Weights of a small sound classifier: held-out accuracy 100%.
Rows from block 5 of a small sound classifier, named by matrix and row number. Rows with one number belong to one channel. Each number is 50 + 15 x the weight over its row's rms, rounded and kept within 0 to 99. All counts start at 0. After the name is the row's rms in percent of the matrix's.
After each channel's rows are labels from the 100 clips, of 14848, where the channel reaches its highest value: "strongest on" is what is common among them; "peak on" is the class under the peak. Only what is clearly more common there than usual is listed. The data: synthesized solo parts of chorales (CocoChorales). In brackets: how many of the 100, against the usual share in percent.
# convs0: first width-9 conv, stride 2 (model.blocks.5.convs.0.weight, 160x128x9, each kernel summed), inputs 0-127
# convs1: second width-9 conv (model.blocks.5.convs.1.weight, 160x160x9, transposed, each kernel summed), outputs 0-159

convs0.20 079:44 65 37 51 77 37 45 44 81 22 40 39 50 47 48 50 18 52 40 43 39 41 68 52 55 51 35 17 70 47 72 53 49 55 50 60 37 50 40 49 60 39 68 45 48 45 45 15 21 68 51 40 51 50 43 55 58 20 36 40 39 64 99 47 75 44 61 81 42 46 49 48 52 25 07 38 66 41 79 43 72 39 68 26 05 36 36 52 43 42 67 57 54 37 44 49 53 55 44 53 51 22 50 51 38 40 65 42 71 78 46 43 56 40 57 62 41 45 42 54 57 64 50 55 45 49 40 48
convs1.20 067:33 74 62 31 51 51 78 40 54 45 49 56 49 46 77 63 29 42 42 29 48 68 52 54 76 70 51 33 45 56 78 45 23 56 53 62 46 70 63 52 52 11 36 56 59 41 46 39 29 45 48 47 59 71 56 68 34 32 42 67 47 51 53 67 51 79 36 73 29 45 82 21 61 42 43 58 60 53 55 43 25 49 58 46 58 34 26 48 46 57 33 70 38 61 62 48 52 41 54 29 63 74 83 33 67 69 63 58 72 54 31 48 34 68 52 49 41 42 55 39 10 34 47 58 57 31 74 39 50 76 33 43 46 45 48 44 31 89 57 53 40 48 73 61 77 58 59 47 48 66 71 60 77 31 58 51 66 61 70 64
strongest on: cello (95 vs 10.1); note C4 (60 vs 10.7); note A#3 (34 vs 10.1); note B3 (28 vs 9.5)
peak on: silence (100 vs 12.5)

convs0.134 116:58 57 43 58 48 49 68 41 49 58 66 61 75 55 53 58 61 49 58 40 47 65 49 61 64 52 20 51 64 68 34 65 50 50 59 61 46 46 52 42 31 21 53 45 52 49 53 61 40 37 61 49 32 51 55 33 51 49 46 33 65 45 69 49 53 53 35 50 29 36 43 28 58 35 49 43 68 50 50 56 57 53 78 47 32 00 52 38 51 57 50 50 34 40 38 52 86 80 29 10 43 64 38 50 52 34 74 00 28 50 53 50 53 16 51 56 52 49 63 44 53 45 50 29 48 32 46 67
convs1.134 108:56 38 50 62 53 40 46 70 54 52 44 33 41 11 48 42 38 58 56 55 55 39 16 45 54 53 64 25 49 49 64 51 61 44 45 56 29 67 43 73 28 51 46 46 30 42 34 49 30 65 53 44 77 49 60 52 44 50 34 31 47 55 66 48 44 31 76 40 17 00 50 51 74 45 55 79 72 53 54 52 25 50 50 74 88 70 52 11 58 47 48 49 56 74 55 60 62 45 44 21 20 23 49 26 40 51 43 00 47 57 46 52 53 47 48 48 82 45 44 36 48 60 34 57 50 38 58 69 48 73 25 41 50 42 46 58 60 52 50 65 50 50 69 43 49 30 48 68 17 49 40 54 47 46 43 46 57 62 48 68
strongest on: cello (85 vs 10.1); note G3 (32 vs 6.2); note B3 (28 vs 9.5)
peak on: silence (76 vs 12.5)

convs0.138 109:56 23 39 55 29 34 50 41 41 65 61 45 29 49 43 44 24 49 52 44 58 46 42 41 51 43 40 25 50 53 50 29 50 01 64 38 53 49 52 55 28 69 27 54 56 31 63 41 44 50 56 31 46 27 37 27 57 32 50 64 44 41 71 48 50 50 21 40 52 47 32 22 63 55 53 46 44 45 50 52 69 46 60 44 39 00 49 49 50 71 47 20 51 17 53 46 77 43 51 03 71 48 43 50 38 46 65 50 22 28 49 50 49 22 37 48 48 49 51 09 50 36 50 44 52 36 50 63
convs1.138 109:15 40 55 50 62 13 51 59 74 61 50 49 49 87 54 50 51 55 61 69 51 50 27 47 53 53 55 64 44 53 56 67 54 55 51 65 57 75 44 57 64 46 46 75 49 48 47 44 74 60 00 77 61 60 56 61 45 49 52 37 62 56 53 48 57 10 43 50 46 86 52 61 58 50 80 76 63 66 53 64 65 50 50 65 67 54 54 72 59 45 81 53 38 54 60 51 68 33 44 42 47 58 22 32 50 58 42 51 56 67 55 54 63 71 58 56 75 67 50 29 54 43 65 51 53 48 66 80 47 29 26 64 63 55 27 46 79 47 66 59 36 56 76 49 48 42 52 00 59 53 56 50 41 61 50 46 54 47 70 62
strongest on: clarinet (74 vs 9); note D4 (55 vs 12.6); note D#4 (41 vs 11)
peak on: silence (77 vs 12.5)

convs0.48 091:49 60 59 43 50 46 64 50 68 50 51 50 49 35 75 46 16 62 77 62 46 55 59 73 32 45 50 68 48 73 58 71 60 50 49 33 50 60 55 00 43 63 53 50 50 55 47 12 50 76 54 42 53 52 34 72 21 52 51 40 56 59 78 49 49 43 71 54 50 71 63 77 50 38 16 45 40 75 65 53 50 36 99 63 43 26 40 66 43 52 59 47 52 51 50 47 56 43 81 35 48 55 45 73 49 50 63 48 73 35 34 60 67 46 52 57 29 40 49 49 45 61 51 07 41 47 50 47
convs1.48 106:45 59 42 53 43 60 43 56 64 60 49 54 46 29 46 48 32 58 43 37 36 79 50 46 77 78 34 52 00 50 60 46 10 10 26 53 47 48 48 47 60 38 54 36 73 24 66 42 17 58 42 35 33 48 61 48 39 47 46 70 52 30 58 58 49 55 35 45 51 17 60 48 48 28 48 32 56 66 67 45 13 52 64 33 59 35 30 51 49 39 54 58 32 60 50 51 48 48 53 38 72 51 80 44 22 28 55 47 52 46 53 45 50 59 60 65 41 37 50 49 29 51 51 64 32 42 53 45 42 35 52 47 51 62 50 08 56 63 39 61 59 52 72 50 45 46 42 43 49 49 50 50 45 35 00 48 64 51 55 53
strongest on: note A#4 (100 vs 10.6); violin (93 vs 13.8); note C5 (44 vs 10.3)
peak on: A#4 (100 vs 4.1)

convs0.144 102:63 22 30 61 52 71 32 65 50 61 68 51 48 50 81 50 41 00 67 66 58 38 43 38 28 49 55 40 48 55 67 45 53 52 37 42 68 59 63 53 40 52 45 62 37 56 74 50 76 17 47 60 50 50 50 64 34 44 50 77 50 48 69 50 12 49 89 51 78 44 68 00 49 76 42 48 49 48 61 64 76 50 70 54 62 45 75 44 47 50 42 45 48 32 58 55 52 47 49 32 47 53 18 62 57 48 63 44 66 37 49 50 47 52 52 51 37 50 56 63 51 42 61 48 50 50 17 35
convs1.144 100:15 54 41 54 45 33 60 59 58 68 40 64 55 52 66 38 50 04 57 55 48 46 46 57 49 48 54 57 20 42 55 44 55 54 45 53 55 64 35 68 42 52 47 48 49 71 33 39 52 45 51 69 67 25 53 51 50 50 43 52 19 15 61 23 45 50 28 51 26 65 55 36 62 48 42 32 51 48 51 63 25 00 55 57 43 54 21 50 57 37 56 44 52 55 26 36 68 54 51 49 66 53 51 40 42 62 43 82 43 28 57 53 52 50 45 42 38 42 40 36 49 36 51 28 32 66 48 32 48 39 04 55 72 44 23 37 67 55 60 47 31 48 32 39 26 33 50 21 07 54 50 49 46 09 46 41 45 24 48 53
strongest on: viola (94 vs 8.5); note D#4 (82 vs 11); note F4 (44 vs 9)
peak on: D#4 (80 vs 4.1)

convs0.25 095:49 26 50 39 40 51 53 65 51 61 75 47 35 51 49 28 09 51 44 45 47 50 41 44 48 61 58 08 52 62 50 47 53 43 47 71 67 62 55 55 45 72 45 57 53 46 46 32 27 81 58 40 57 21 40 67 51 48 45 48 44 00 84 42 40 45 57 70 70 74 53 56 51 86 44 52 45 12 72 62 42 52 65 69 59 50 67 48 46 52 54 26 53 51 50 34 34 44 62 48 50 69 52 49 45 55 43 54 47 34 34 50 48 50 00 53 65 47 51 48 51 36 46 45 61 48 45 67
convs1.25 082:33 69 49 49 39 39 62 61 43 52 54 62 49 52 67 44 43 55 54 46 56 85 43 67 43 62 54 28 24 57 61 22 41 58 32 50 69 43 37 46 64 44 19 56 58 37 37 33 40 45 14 70 53 46 70 83 33 61 36 27 54 35 39 53 50 58 17 44 54 65 56 36 62 12 47 50 39 26 57 79 50 39 68 56 65 23 34 69 64 37 49 39 25 59 45 36 50 29 28 33 69 58 56 29 30 79 65 82 48 42 44 56 44 70 34 50 42 27 60 05 36 69 37 42 42 27 53 38 36 25 41 53 50 40 47 30 61 60 60 46 49 47 62 78 39 50 38 33 73 55 64 51 42 45 50 42 58 42 56 52
strongest on: viola (47 vs 8.5); note E4 (31 vs 8.6); note D4 (30 vs 12.6); cello (26 vs 10.1)
peak on: silence (100 vs 12.5)

convs0.9 091:26 06 44 40 50 47 56 61 76 60 64 49 36 50 48 41 46 49 73 55 56 49 55 47 06 45 50 37 52 65 47 48 60 57 33 57 51 68 68 02 43 36 64 53 27 46 38 50 42 34 52 52 41 43 51 67 42 59 46 61 55 45 95 46 35 57 52 59 55 58 57 57 50 53 16 47 32 49 58 63 60 54 99 57 49 29 67 63 54 56 55 53 36 50 67 35 52 51 60 50 52 64 47 69 50 50 69 49 63 29 48 51 59 49 55 59 39 37 50 48 49 53 51 00 46 40 15 43
convs1.9 081:44 50 45 61 48 56 65 63 63 59 49 64 62 54 70 41 39 64 53 45 52 85 46 38 69 77 35 54 48 47 72 44 43 36 13 63 59 62 58 63 50 50 54 47 87 43 55 48 31 54 28 51 44 27 57 52 35 56 46 49 39 23 67 69 40 37 34 49 36 36 63 52 53 43 51 53 42 53 64 51 29 41 69 49 80 43 24 53 59 29 84 45 49 50 38 41 66 34 45 11 86 50 79 30 20 48 34 62 42 39 60 54 71 38 73 53 38 25 49 45 47 48 37 60 22 53 49 48 58 14 36 45 57 65 45 06 72 57 54 50 44 50 57 44 44 44 30 37 32 59 41 55 27 19 18 48 64 45 51 69
strongest on: viola (56 vs 8.5); violin (42 vs 13.8); note B4 (38 vs 9.4)
peak on: silence (100 vs 12.5)

convs0.152 072:32 48 50 34 47 61 66 34 75 61 71 48 49 58 53 41 47 62 60 35 38 45 50 45 56 60 50 40 49 51 54 43 42 60 49 71 58 62 56 62 63 44 53 51 55 57 42 30 30 83 53 25 50 26 35 56 56 35 42 30 54 29 99 55 57 46 73 74 68 81 52 56 62 41 52 46 47 12 64 56 45 50 81 58 52 52 60 54 47 54 55 39 56 54 51 46 18 52 41 63 46 54 51 58 53 51 49 55 54 52 35 56 84 36 06 49 67 46 51 45 48 00 49 51 58 43 31 76
convs1.152 061:42 59 60 55 43 32 74 48 38 38 64 59 42 51 59 54 40 63 55 29 52 72 59 78 56 70 49 34 53 76 75 40 43 66 34 58 69 50 63 51 69 29 18 51 52 46 34 37 50 38 31 57 57 46 77 95 14 44 38 43 51 51 41 68 53 63 29 59 53 63 68 31 66 33 49 64 46 28 68 77 54 32 70 61 82 46 35 61 67 59 38 61 34 60 56 46 63 40 43 43 77 61 73 34 62 81 70 76 58 46 42 62 37 63 29 45 52 44 55 27 32 72 43 54 62 39 54 37 47 60 39 66 41 39 52 43 55 70 68 50 40 21 61 84 64 51 55 46 67 75 76 61 60 45 59 49 74 35 55 58
strongest on: cello (84 vs 10.1); note A#3 (47 vs 10.1); note C4 (47 vs 10.7); note B3 (30 vs 9.5)
peak on: silence (100 vs 12.5)

convs0.117 098:34 26 49 51 60 53 61 39 63 57 51 53 40 60 22 50 47 50 86 48 48 61 72 50 49 43 49 35 57 63 59 00 49 16 65 17 35 55 52 56 48 48 14 57 27 34 78 32 21 41 54 46 51 15 57 65 47 36 29 47 62 48 85 50 34 54 49 57 51 54 45 26 49 55 32 48 52 50 50 57 64 52 86 62 60 14 67 51 64 55 41 51 46 27 50 29 57 47 43 48 40 67 41 63 45 50 87 28 24 42 43 52 62 50 44 50 33 41 42 44 49 41 48 43 52 22 47 51
convs1.117 082:24 42 64 48 53 01 55 57 66 60 57 48 52 51 68 57 43 50 72 41 37 51 50 34 47 53 50 64 25 57 50 69 49 31 42 53 65 76 56 70 48 53 43 63 58 65 36 54 48 64 02 90 58 57 58 58 47 53 51 43 62 56 73 61 46 07 38 48 29 61 54 63 54 49 70 59 78 65 53 60 42 44 63 62 88 61 57 47 51 48 78 52 58 51 44 50 55 39 73 29 69 44 62 34 53 46 17 62 46 51 69 50 70 34 59 47 61 52 52 28 41 56 54 37 43 47 50 59 47 39 49 59 52 81 49 36 72 42 79 52 45 54 56 50 60 58 58 00 30 61 33 53 36 51 50 54 62 44 47 83
strongest on: note A4 (69 vs 8.9); violin (64 vs 13.8); viola (33 vs 8.5); note B4 (30 vs 9.4)
peak on: silence (100 vs 12.5)

convs0.54 094:50 54 49 50 64 41 36 54 56 54 52 68 60 28 51 45 33 03 54 43 53 41 51 25 51 51 53 51 65 24 19 17 50 46 45 83 50 20 55 55 49 49 55 66 49 46 45 49 30 54 60 44 52 55 43 54 53 50 47 73 50 44 66 54 57 48 50 59 63 30 61 56 29 76 50 54 51 49 71 63 51 50 61 47 17 40 65 31 19 60 13 50 49 89 50 60 65 52 37 80 50 50 26 49 29 38 77 50 04 59 47 50 30 25 32 69 25 49 48 42 60 46 67 60 51 54 56 45
convs1.54 104:47 59 48 02 32 17 85 42 53 56 39 49 44 50 66 52 50 16 54 48 46 49 66 41 47 43 51 48 49 69 45 50 39 50 59 50 43 74 46 52 71 36 43 49 54 48 63 30 57 45 68 52 49 40 50 42 50 19 41 71 24 27 55 03 58 54 49 46 41 39 49 00 48 46 21 54 62 56 48 50 49 26 64 55 57 64 27 50 44 54 46 45 20 58 43 49 62 59 33 64 55 35 50 50 51 76 50 59 44 35 38 56 52 64 41 46 40 25 05 17 55 40 51 50 72 37 52 27 28 83 45 54 63 46 08 53 50 55 42 46 37 50 53 50 44 51 66 54 49 51 55 47 60 37 52 05 47 51 54 61
strongest on: clarinet (79 vs 9); note C#5 (54 vs 10); note G#4 (30 vs 9.1); note D5 (25 vs 8.2)
peak on: C#5 (54 vs 3.7); G#4 (25 vs 3.5)

convs0.53 097:73 10 50 51 48 55 43 35 56 58 63 53 54 26 53 46 41 00 53 62 52 47 35 20 24 51 50 50 62 51 53 40 50 46 38 55 64 30 63 63 46 50 66 60 46 46 47 47 36 65 55 50 52 50 53 71 53 47 53 60 62 44 71 50 51 46 41 69 58 56 53 11 50 76 62 50 48 50 66 63 50 50 59 66 57 64 70 50 12 51 31 51 46 75 57 56 40 68 50 14 49 51 00 54 54 50 59 81 48 61 49 48 15 38 52 62 33 46 50 78 39 36 77 68 74 55 31 48
convs1.53 101:49 65 47 20 29 61 67 48 63 60 41 60 48 48 52 48 49 03 52 47 59 54 46 81 55 38 41 59 56 66 54 47 44 64 34 57 49 46 45 58 77 34 47 48 50 46 23 38 50 49 67 64 47 49 55 60 36 47 43 48 05 28 48 51 46 70 48 47 45 51 57 00 50 35 25 34 40 50 42 50 41 66 84 52 53 41 41 49 35 48 55 25 27 50 47 50 59 50 19 47 60 41 44 48 50 64 77 76 38 47 58 59 51 67 47 38 23 26 26 46 51 33 52 26 49 51 47 15 47 50 50 43 49 19 17 52 52 72 36 44 21 40 33 45 54 48 64 58 45 47 60 58 61 24 63 15 50 34 50 60
strongest on: clarinet (77 vs 9); note F4 (48 vs 9); note E4 (36 vs 8.6); note G4 (28 vs 7.4)
peak on: silence (73 vs 12.5)

convs0.51 079:32 48 31 14 58 52 57 19 76 59 69 42 16 51 47 45 32 58 56 36 51 38 32 51 52 54 23 43 38 51 48 50 27 64 46 58 67 56 60 47 58 27 50 47 54 56 45 11 21 48 50 37 51 45 43 53 41 29 49 32 57 64 99 52 52 55 56 45 51 64 49 39 53 40 59 27 49 19 51 54 58 53 91 41 57 48 53 46 48 47 39 50 52 38 55 22 36 47 48 50 69 42 57 59 47 38 58 37 49 58 47 47 85 53 26 44 60 47 53 42 49 37 38 45 65 46 35 68
convs1.51 071:32 50 70 75 42 45 74 60 35 42 78 53 59 56 66 68 19 53 60 32 67 61 63 69 53 75 64 51 62 75 65 63 46 82 43 71 72 67 65 58 66 24 29 56 58 51 43 48 53 47 38 54 75 46 58 75 35 41 51 46 52 64 35 66 50 67 38 65 49 62 64 31 77 58 60 63 53 45 67 72 57 34 58 73 82 58 53 53 76 71 59 66 49 51 64 47 60 52 60 42 71 72 66 42 44 73 58 63 76 57 45 60 48 68 61 59 46 52 58 27 42 64 47 60 67 57 62 51 59 68 29 83 37 53 67 68 55 62 68 58 47 40 64 95 70 59 68 46 57 81 70 54 63 59 64 61 70 45 57 73
strongest on: cello (82 vs 10.1); note C4 (52 vs 10.7); note A#3 (41 vs 10.1); note D4 (32 vs 12.6)
peak on: silence (100 vs 12.5)

convs0.116 106:42 53 31 30 58 52 48 41 48 50 83 64 74 44 53 55 46 50 62 49 42 50 31 49 55 64 26 59 42 65 00 58 50 47 12 69 49 50 43 48 54 54 51 59 39 27 51 44 45 34 49 43 41 59 55 52 78 49 63 18 60 74 80 02 60 49 50 34 44 66 46 47 59 50 47 58 30 62 49 00 70 36 54 39 42 73 53 64 56 56 45 41 52 40 37 52 49 51 39 44 62 41 25 58 66 33 21 43 69 39 53 46 30 61 47 51 51 09 46 58 52 44 46 59 63 50 44 73
convs1.116 099:51 58 46 90 43 60 64 48 18 42 57 44 62 63 23 46 28 50 35 42 75 68 50 52 56 73 68 31 58 39 39 44 82 95 39 49 86 42 61 53 37 56 38 40 34 57 42 52 62 49 55 27 72 60 52 57 46 45 48 00 52 56 44 47 44 51 60 62 51 46 62 50 60 33 48 51 36 28 46 62 76 52 49 64 42 23 40 53 64 29 66 46 56 28 52 49 44 46 42 57 43 86 32 44 46 56 49 54 54 66 66 70 45 53 43 37 72 28 46 47 50 53 43 57 46 88 43 67 58 42 51 54 19 38 48 76 50 68 44 45 26 60 69 62 55 31 23 60 45 70 54 49 48 47 67 40 48 52 49 38
strongest on: clarinet (60 vs 9); note G4 (58 vs 7.4); note F#4 (31 vs 8.3); viola (31 vs 8.5)
peak on: silence (51 vs 12.5); G4 (28 vs 2.7)

convs0.119 099:50 46 40 44 12 43 42 29 56 60 56 43 48 52 40 26 38 50 51 41 46 31 45 49 47 45 06 46 33 37 67 49 41 36 54 40 47 50 53 50 50 50 19 57 56 38 50 50 28 51 49 45 56 01 48 09 43 28 44 63 43 50 73 49 50 48 25 40 50 34 46 40 50 31 74 42 41 35 48 56 53 49 60 50 61 50 42 45 53 62 55 41 53 43 43 31 63 36 45 15 46 33 46 48 31 33 89 29 09 33 49 48 55 30 23 47 32 52 41 04 51 24 48 50 45 36 53 38
convs1.119 076:39 49 67 60 47 00 54 58 61 49 79 52 56 66 72 58 62 49 53 65 49 51 50 48 74 52 74 62 50 60 55 60 52 49 68 53 69 76 61 47 71 64 42 73 68 51 49 51 84 67 17 70 69 72 49 52 51 43 62 33 61 66 51 44 65 30 51 54 44 51 64 52 55 50 60 74 87 56 73 50 69 48 47 80 73 72 62 62 51 96 96 55 50 50 56 57 65 26 52 58 59 40 52 28 70 48 58 45 66 78 54 60 61 57 70 68 67 53 56 36 62 54 57 75 62 53 54 60 40 71 34 63 55 50 58 63 62 49 75 62 42 50 62 53 62 51 68 37 50 55 42 59 61 56 55 51 63 46 62 89
strongest on: cello (92 vs 10.1); note G#3 (44 vs 7.9); note A#3 (39 vs 10.1); note G3 (37 vs 6.2)
peak on: silence (70 vs 12.5)

convs0.80 101:31 50 42 30 36 51 47 22 51 41 80 52 52 46 38 46 38 47 63 34 48 35 46 53 55 55 34 58 59 40 41 45 46 52 39 54 43 42 42 43 49 18 50 47 50 40 25 19 31 03 38 43 53 49 46 52 54 36 46 05 10 72 81 55 22 39 39 33 00 50 48 53 57 53 38 34 44 46 62 42 60 51 64 33 47 41 59 60 24 70 55 53 57 47 59 42 56 35 48 57 67 26 40 55 43 50 47 18 61 58 47 21 81 47 50 46 62 59 20 46 44 48 42 54 47 50 35 71
convs1.80 092:60 73 38 74 58 67 77 77 49 42 78 47 77 54 62 62 50 65 43 43 62 69 68 67 54 69 78 22 54 49 55 55 58 90 40 72 59 63 52 83 48 17 55 52 47 78 61 54 46 64 47 40 80 57 45 69 34 35 53 71 51 74 50 50 44 77 51 54 61 23 54 49 67 51 56 61 54 29 57 53 50 59 49 71 66 43 47 24 62 47 44 53 59 80 56 55 68 54 39 49 41 64 52 45 44 68 48 33 51 59 53 47 36 83 72 69 39 51 51 53 30 80 56 51 45 56 69 61 77 58 61 62 35 45 45 58 34 67 76 52 51 45 76 81 40 49 59 48 54 60 81 51 63 56 49 49 55 41 70 87
strongest on: cello (72 vs 10.1); note D4 (61 vs 12.6); note C#4 (33 vs 12); note C4 (28 vs 10.7)
peak on: silence (99 vs 12.5)

convs0.1 095:54 58 53 44 59 51 46 49 69 57 51 49 49 49 62 52 44 45 29 50 35 36 48 57 70 28 53 70 57 51 38 52 73 53 62 70 52 45 52 73 52 57 55 52 47 52 59 47 24 45 31 57 49 81 50 38 67 49 48 07 80 49 83 45 61 59 47 51 22 58 44 54 47 81 44 64 68 58 61 48 72 33 26 33 16 43 43 53 42 54 25 39 53 53 35 44 59 36 13 46 55 40 17 39 59 39 70 19 24 55 77 53 63 49 23 53 56 56 20 50 50 43 49 72 49 06 51 59
convs1.1 103:53 60 62 10 35 55 70 47 04 48 78 54 47 49 48 37 39 56 42 23 50 20 45 48 50 30 43 06 68 58 34 35 72 60 54 72 48 68 60 22 52 51 30 53 44 36 49 48 54 47 55 44 59 46 42 36 50 64 51 41 43 62 29 47 49 68 56 60 46 37 52 12 65 55 33 42 41 24 62 47 34 63 44 54 41 51 16 44 55 57 34 64 19 49 52 52 25 47 14 72 30 52 43 54 56 53 44 33 50 50 31 54 14 59 38 50 51 30 49 51 62 44 46 62 60 14 65 45 26 61 48 45 40 52 40 65 10 54 60 64 40 58 50 57 78 22 52 63 51 63 65 60 58 47 64 38 46 63 57 22
strongest on: note A#4 (55 vs 10.6); oboe (48 vs 7.5); trumpet (40 vs 8.3); note G#4 (32 vs 9.1)
peak on: A#4 (33 vs 4.1)

convs0.124 104:64 57 25 52 48 78 54 63 36 57 67 49 50 49 61 72 50 53 43 60 53 74 31 47 48 51 08 58 50 65 39 61 42 54 50 60 48 50 49 26 50 38 54 48 33 51 45 59 80 18 46 50 48 75 56 24 54 45 50 49 50 50 48 46 17 49 65 48 35 45 53 00 59 26 51 40 63 39 47 54 63 45 68 47 47 04 52 41 50 50 60 54 49 44 54 57 87 81 09 42 49 51 23 50 44 41 50 06 55 66 52 49 36 60 53 51 52 49 52 75 49 45 51 46 42 42 13 45
convs1.124 112:26 48 36 76 58 50 50 71 52 50 38 37 57 50 20 14 51 53 45 54 41 29 24 47 69 20 54 33 45 44 29 43 49 44 53 53 53 65 50 69 35 60 42 38 50 65 52 50 49 69 60 31 94 50 68 50 44 34 44 22 50 38 53 14 44 60 52 59 50 23 56 55 78 50 22 66 48 52 51 45 35 16 48 66 52 58 34 36 54 32 50 51 66 65 43 54 64 40 45 24 46 59 46 30 21 52 55 14 65 66 50 55 56 51 69 40 60 52 43 67 58 57 42 28 46 47 46 50 59 58 57 31 43 43 44 51 60 57 66 60 46 54 56 56 08 25 50 58 13 53 50 58 60 06 05 45 50 53 50 49
strongest on: viola (100 vs 8.5); note D#4 (98 vs 11); note F4 (45 vs 9); note D4 (30 vs 12.6)
peak on: D#4 (96 vs 4.1)

convs0.75 095:66 00 22 45 32 73 36 48 63 64 63 44 56 54 91 69 46 06 53 47 58 33 31 50 21 60 52 43 49 51 53 42 66 67 37 62 69 53 62 51 47 45 50 59 32 57 59 50 54 19 33 46 51 49 52 74 34 32 66 61 44 47 70 48 22 42 52 53 69 60 54 00 70 69 46 51 46 46 46 63 68 51 70 55 64 63 66 36 50 50 44 50 50 50 52 52 46 60 50 46 48 60 49 58 60 46 55 47 75 52 48 49 26 67 60 46 51 51 53 68 23 46 51 36 54 47 17 23
convs1.75 103:33 47 50 61 46 61 69 46 54 50 37 76 52 51 53 39 49 26 52 59 43 41 38 54 54 16 45 82 45 52 59 41 54 58 39 50 50 48 41 69 49 47 40 35 61 70 37 51 57 54 73 67 57 38 61 67 50 56 39 49 22 19 40 42 48 46 29 37 45 68 41 46 66 44 36 27 42 43 55 78 42 33 75 70 32 32 39 47 58 29 55 29 51 64 51 48 69 58 47 38 77 51 38 61 28 88 67 91 42 48 63 50 56 56 39 33 43 46 46 50 48 18 30 11 46 51 47 34 56 43 36 53 45 21 25 31 57 38 53 53 51 45 04 26 38 39 50 35 04 51 52 63 52 12 57 52 50 36 52 53
strongest on: viola (70 vs 8.5); note D#4 (56 vs 11); note E4 (41 vs 8.6); note F4 (36 vs 9)
peak on: silence (45 vs 12.5)

convs0.22 093:70 00 17 49 39 70 49 50 61 54 60 50 50 52 85 60 42 19 68 54 54 43 42 49 10 58 55 48 62 49 47 42 50 62 26 58 65 58 50 52 45 40 53 57 44 44 30 49 51 28 55 50 51 48 57 66 39 56 65 51 56 51 66 46 38 58 55 64 55 84 49 00 57 65 50 43 40 65 13 56 50 49 79 50 52 80 60 53 56 40 47 76 56 85 48 49 38 73 49 47 45 58 53 51 63 49 51 68 64 53 30 36 30 64 80 50 61 54 49 66 42 50 65 51 67 50 16 52
convs1.22 125:50 10 53 53 40 64 65 41 52 43 38 55 21 53 54 39 44 55 68 44 47 51 46 40 49 11 39 59 82 82 77 49 50 57 41 29 47 32 49 53 63 29 53 41 61 51 42 48 48 38 72 51 48 24 50 68 44 71 45 44 27 00 42 58 37 46 50 36 42 55 45 49 47 35 44 51 39 48 49 53 49 47 74 49 35 20 39 49 62 47 64 16 54 51 44 51 58 58 52 54 62 40 43 53 36 72 61 85 43 43 74 29 45 36 40 10 49 33 53 47 33 33 17 32 55 51 23 39 55 46 50 55 26 49 31 22 46 44 42 49 47 41 13 21 52 51 48 48 21 50 26 51 52 24 72 53 51 38 31 51
strongest on: clarinet (92 vs 9); note C#4 (77 vs 12); note D#4 (36 vs 11); note D4 (30 vs 12.6)
peak on: C#4 (75 vs 3.8)

convs0.74 102:44 46 46 35 39 48 35 51 42 60 80 49 30 50 12 23 33 51 31 61 55 46 52 52 50 59 28 49 30 56 31 37 49 50 00 49 51 54 59 39 52 69 35 65 49 54 46 50 27 67 21 36 47 44 50 70 50 36 52 45 50 46 66 18 35 56 49 64 41 48 37 59 49 52 58 42 18 20 21 38 67 72 38 76 48 69 22 47 47 59 39 39 51 31 34 37 49 20 55 37 60 45 37 57 37 48 53 58 42 42 62 42 65 50 00 51 52 50 43 58 38 32 34 36 60 50 50 46
convs1.74 120:33 50 34 61 59 53 53 57 48 47 55 50 50 62 60 70 41 22 59 50 99 76 61 73 51 60 21 30 42 57 47 43 53 68 54 54 65 49 49 49 62 49 43 56 50 48 47 79 75 53 39 53 59 56 54 76 60 57 40 09 48 45 41 37 94 53 24 42 54 65 54 50 62 44 63 48 42 19 49 65 63 49 50 58 52 61 53 82 44 55 59 30 35 73 43 56 39 57 53 47 58 53 83 66 40 46 62 68 51 55 43 87 52 54 61 49 52 51 57 00 62 76 60 24 42 34 54 67 42 52 29 54 30 48 81 30 52 52 51 42 51 50 52 60 18 34 43 47 81 49 54 54 56 47 44 61 52 37 50 48
strongest on: clarinet (40 vs 9); note G4 (27 vs 7.4); bassoon (25 vs 8.2)
peak on: silence (100 vs 12.5)

convs0.135 089:50 51 14 50 60 44 49 47 50 57 64 56 42 47 57 37 23 50 62 51 58 63 51 66 49 41 60 38 68 50 59 30 58 12 55 89 52 52 63 26 60 51 41 59 33 27 75 46 48 23 60 59 50 44 36 49 28 76 50 50 51 56 81 62 53 80 50 42 56 36 73 47 58 52 57 38 67 45 72 69 67 46 86 52 53 07 74 60 50 51 34 25 56 61 53 46 81 50 40 54 61 55 54 53 54 31 60 09 34 27 55 61 43 53 32 63 24 62 58 67 67 54 57 33 45 50 62 39
convs1.135 079:42 52 57 52 41 45 66 69 49 62 43 58 47 30 67 42 51 50 44 64 49 55 46 28 50 53 60 52 21 36 51 40 50 46 71 45 56 99 59 56 46 53 44 57 61 65 33 15 46 49 32 45 65 38 47 30 37 47 47 45 61 50 69 54 47 00 35 67 25 18 65 39 53 44 41 50 85 51 58 47 49 48 57 49 56 43 31 24 56 51 65 58 35 45 48 52 42 53 36 08 56 40 40 33 46 80 48 49 50 29 47 51 51 48 48 45 42 43 50 00 32 48 52 50 42 55 44 46 36 25 41 60 81 56 36 49 50 56 54 45 49 53 53 48 59 46 28 26 00 74 43 52 20 31 39 22 63 52 55 58
strongest on: violin (33 vs 13.8); viola (32 vs 8.5)
peak on: silence (89 vs 12.5)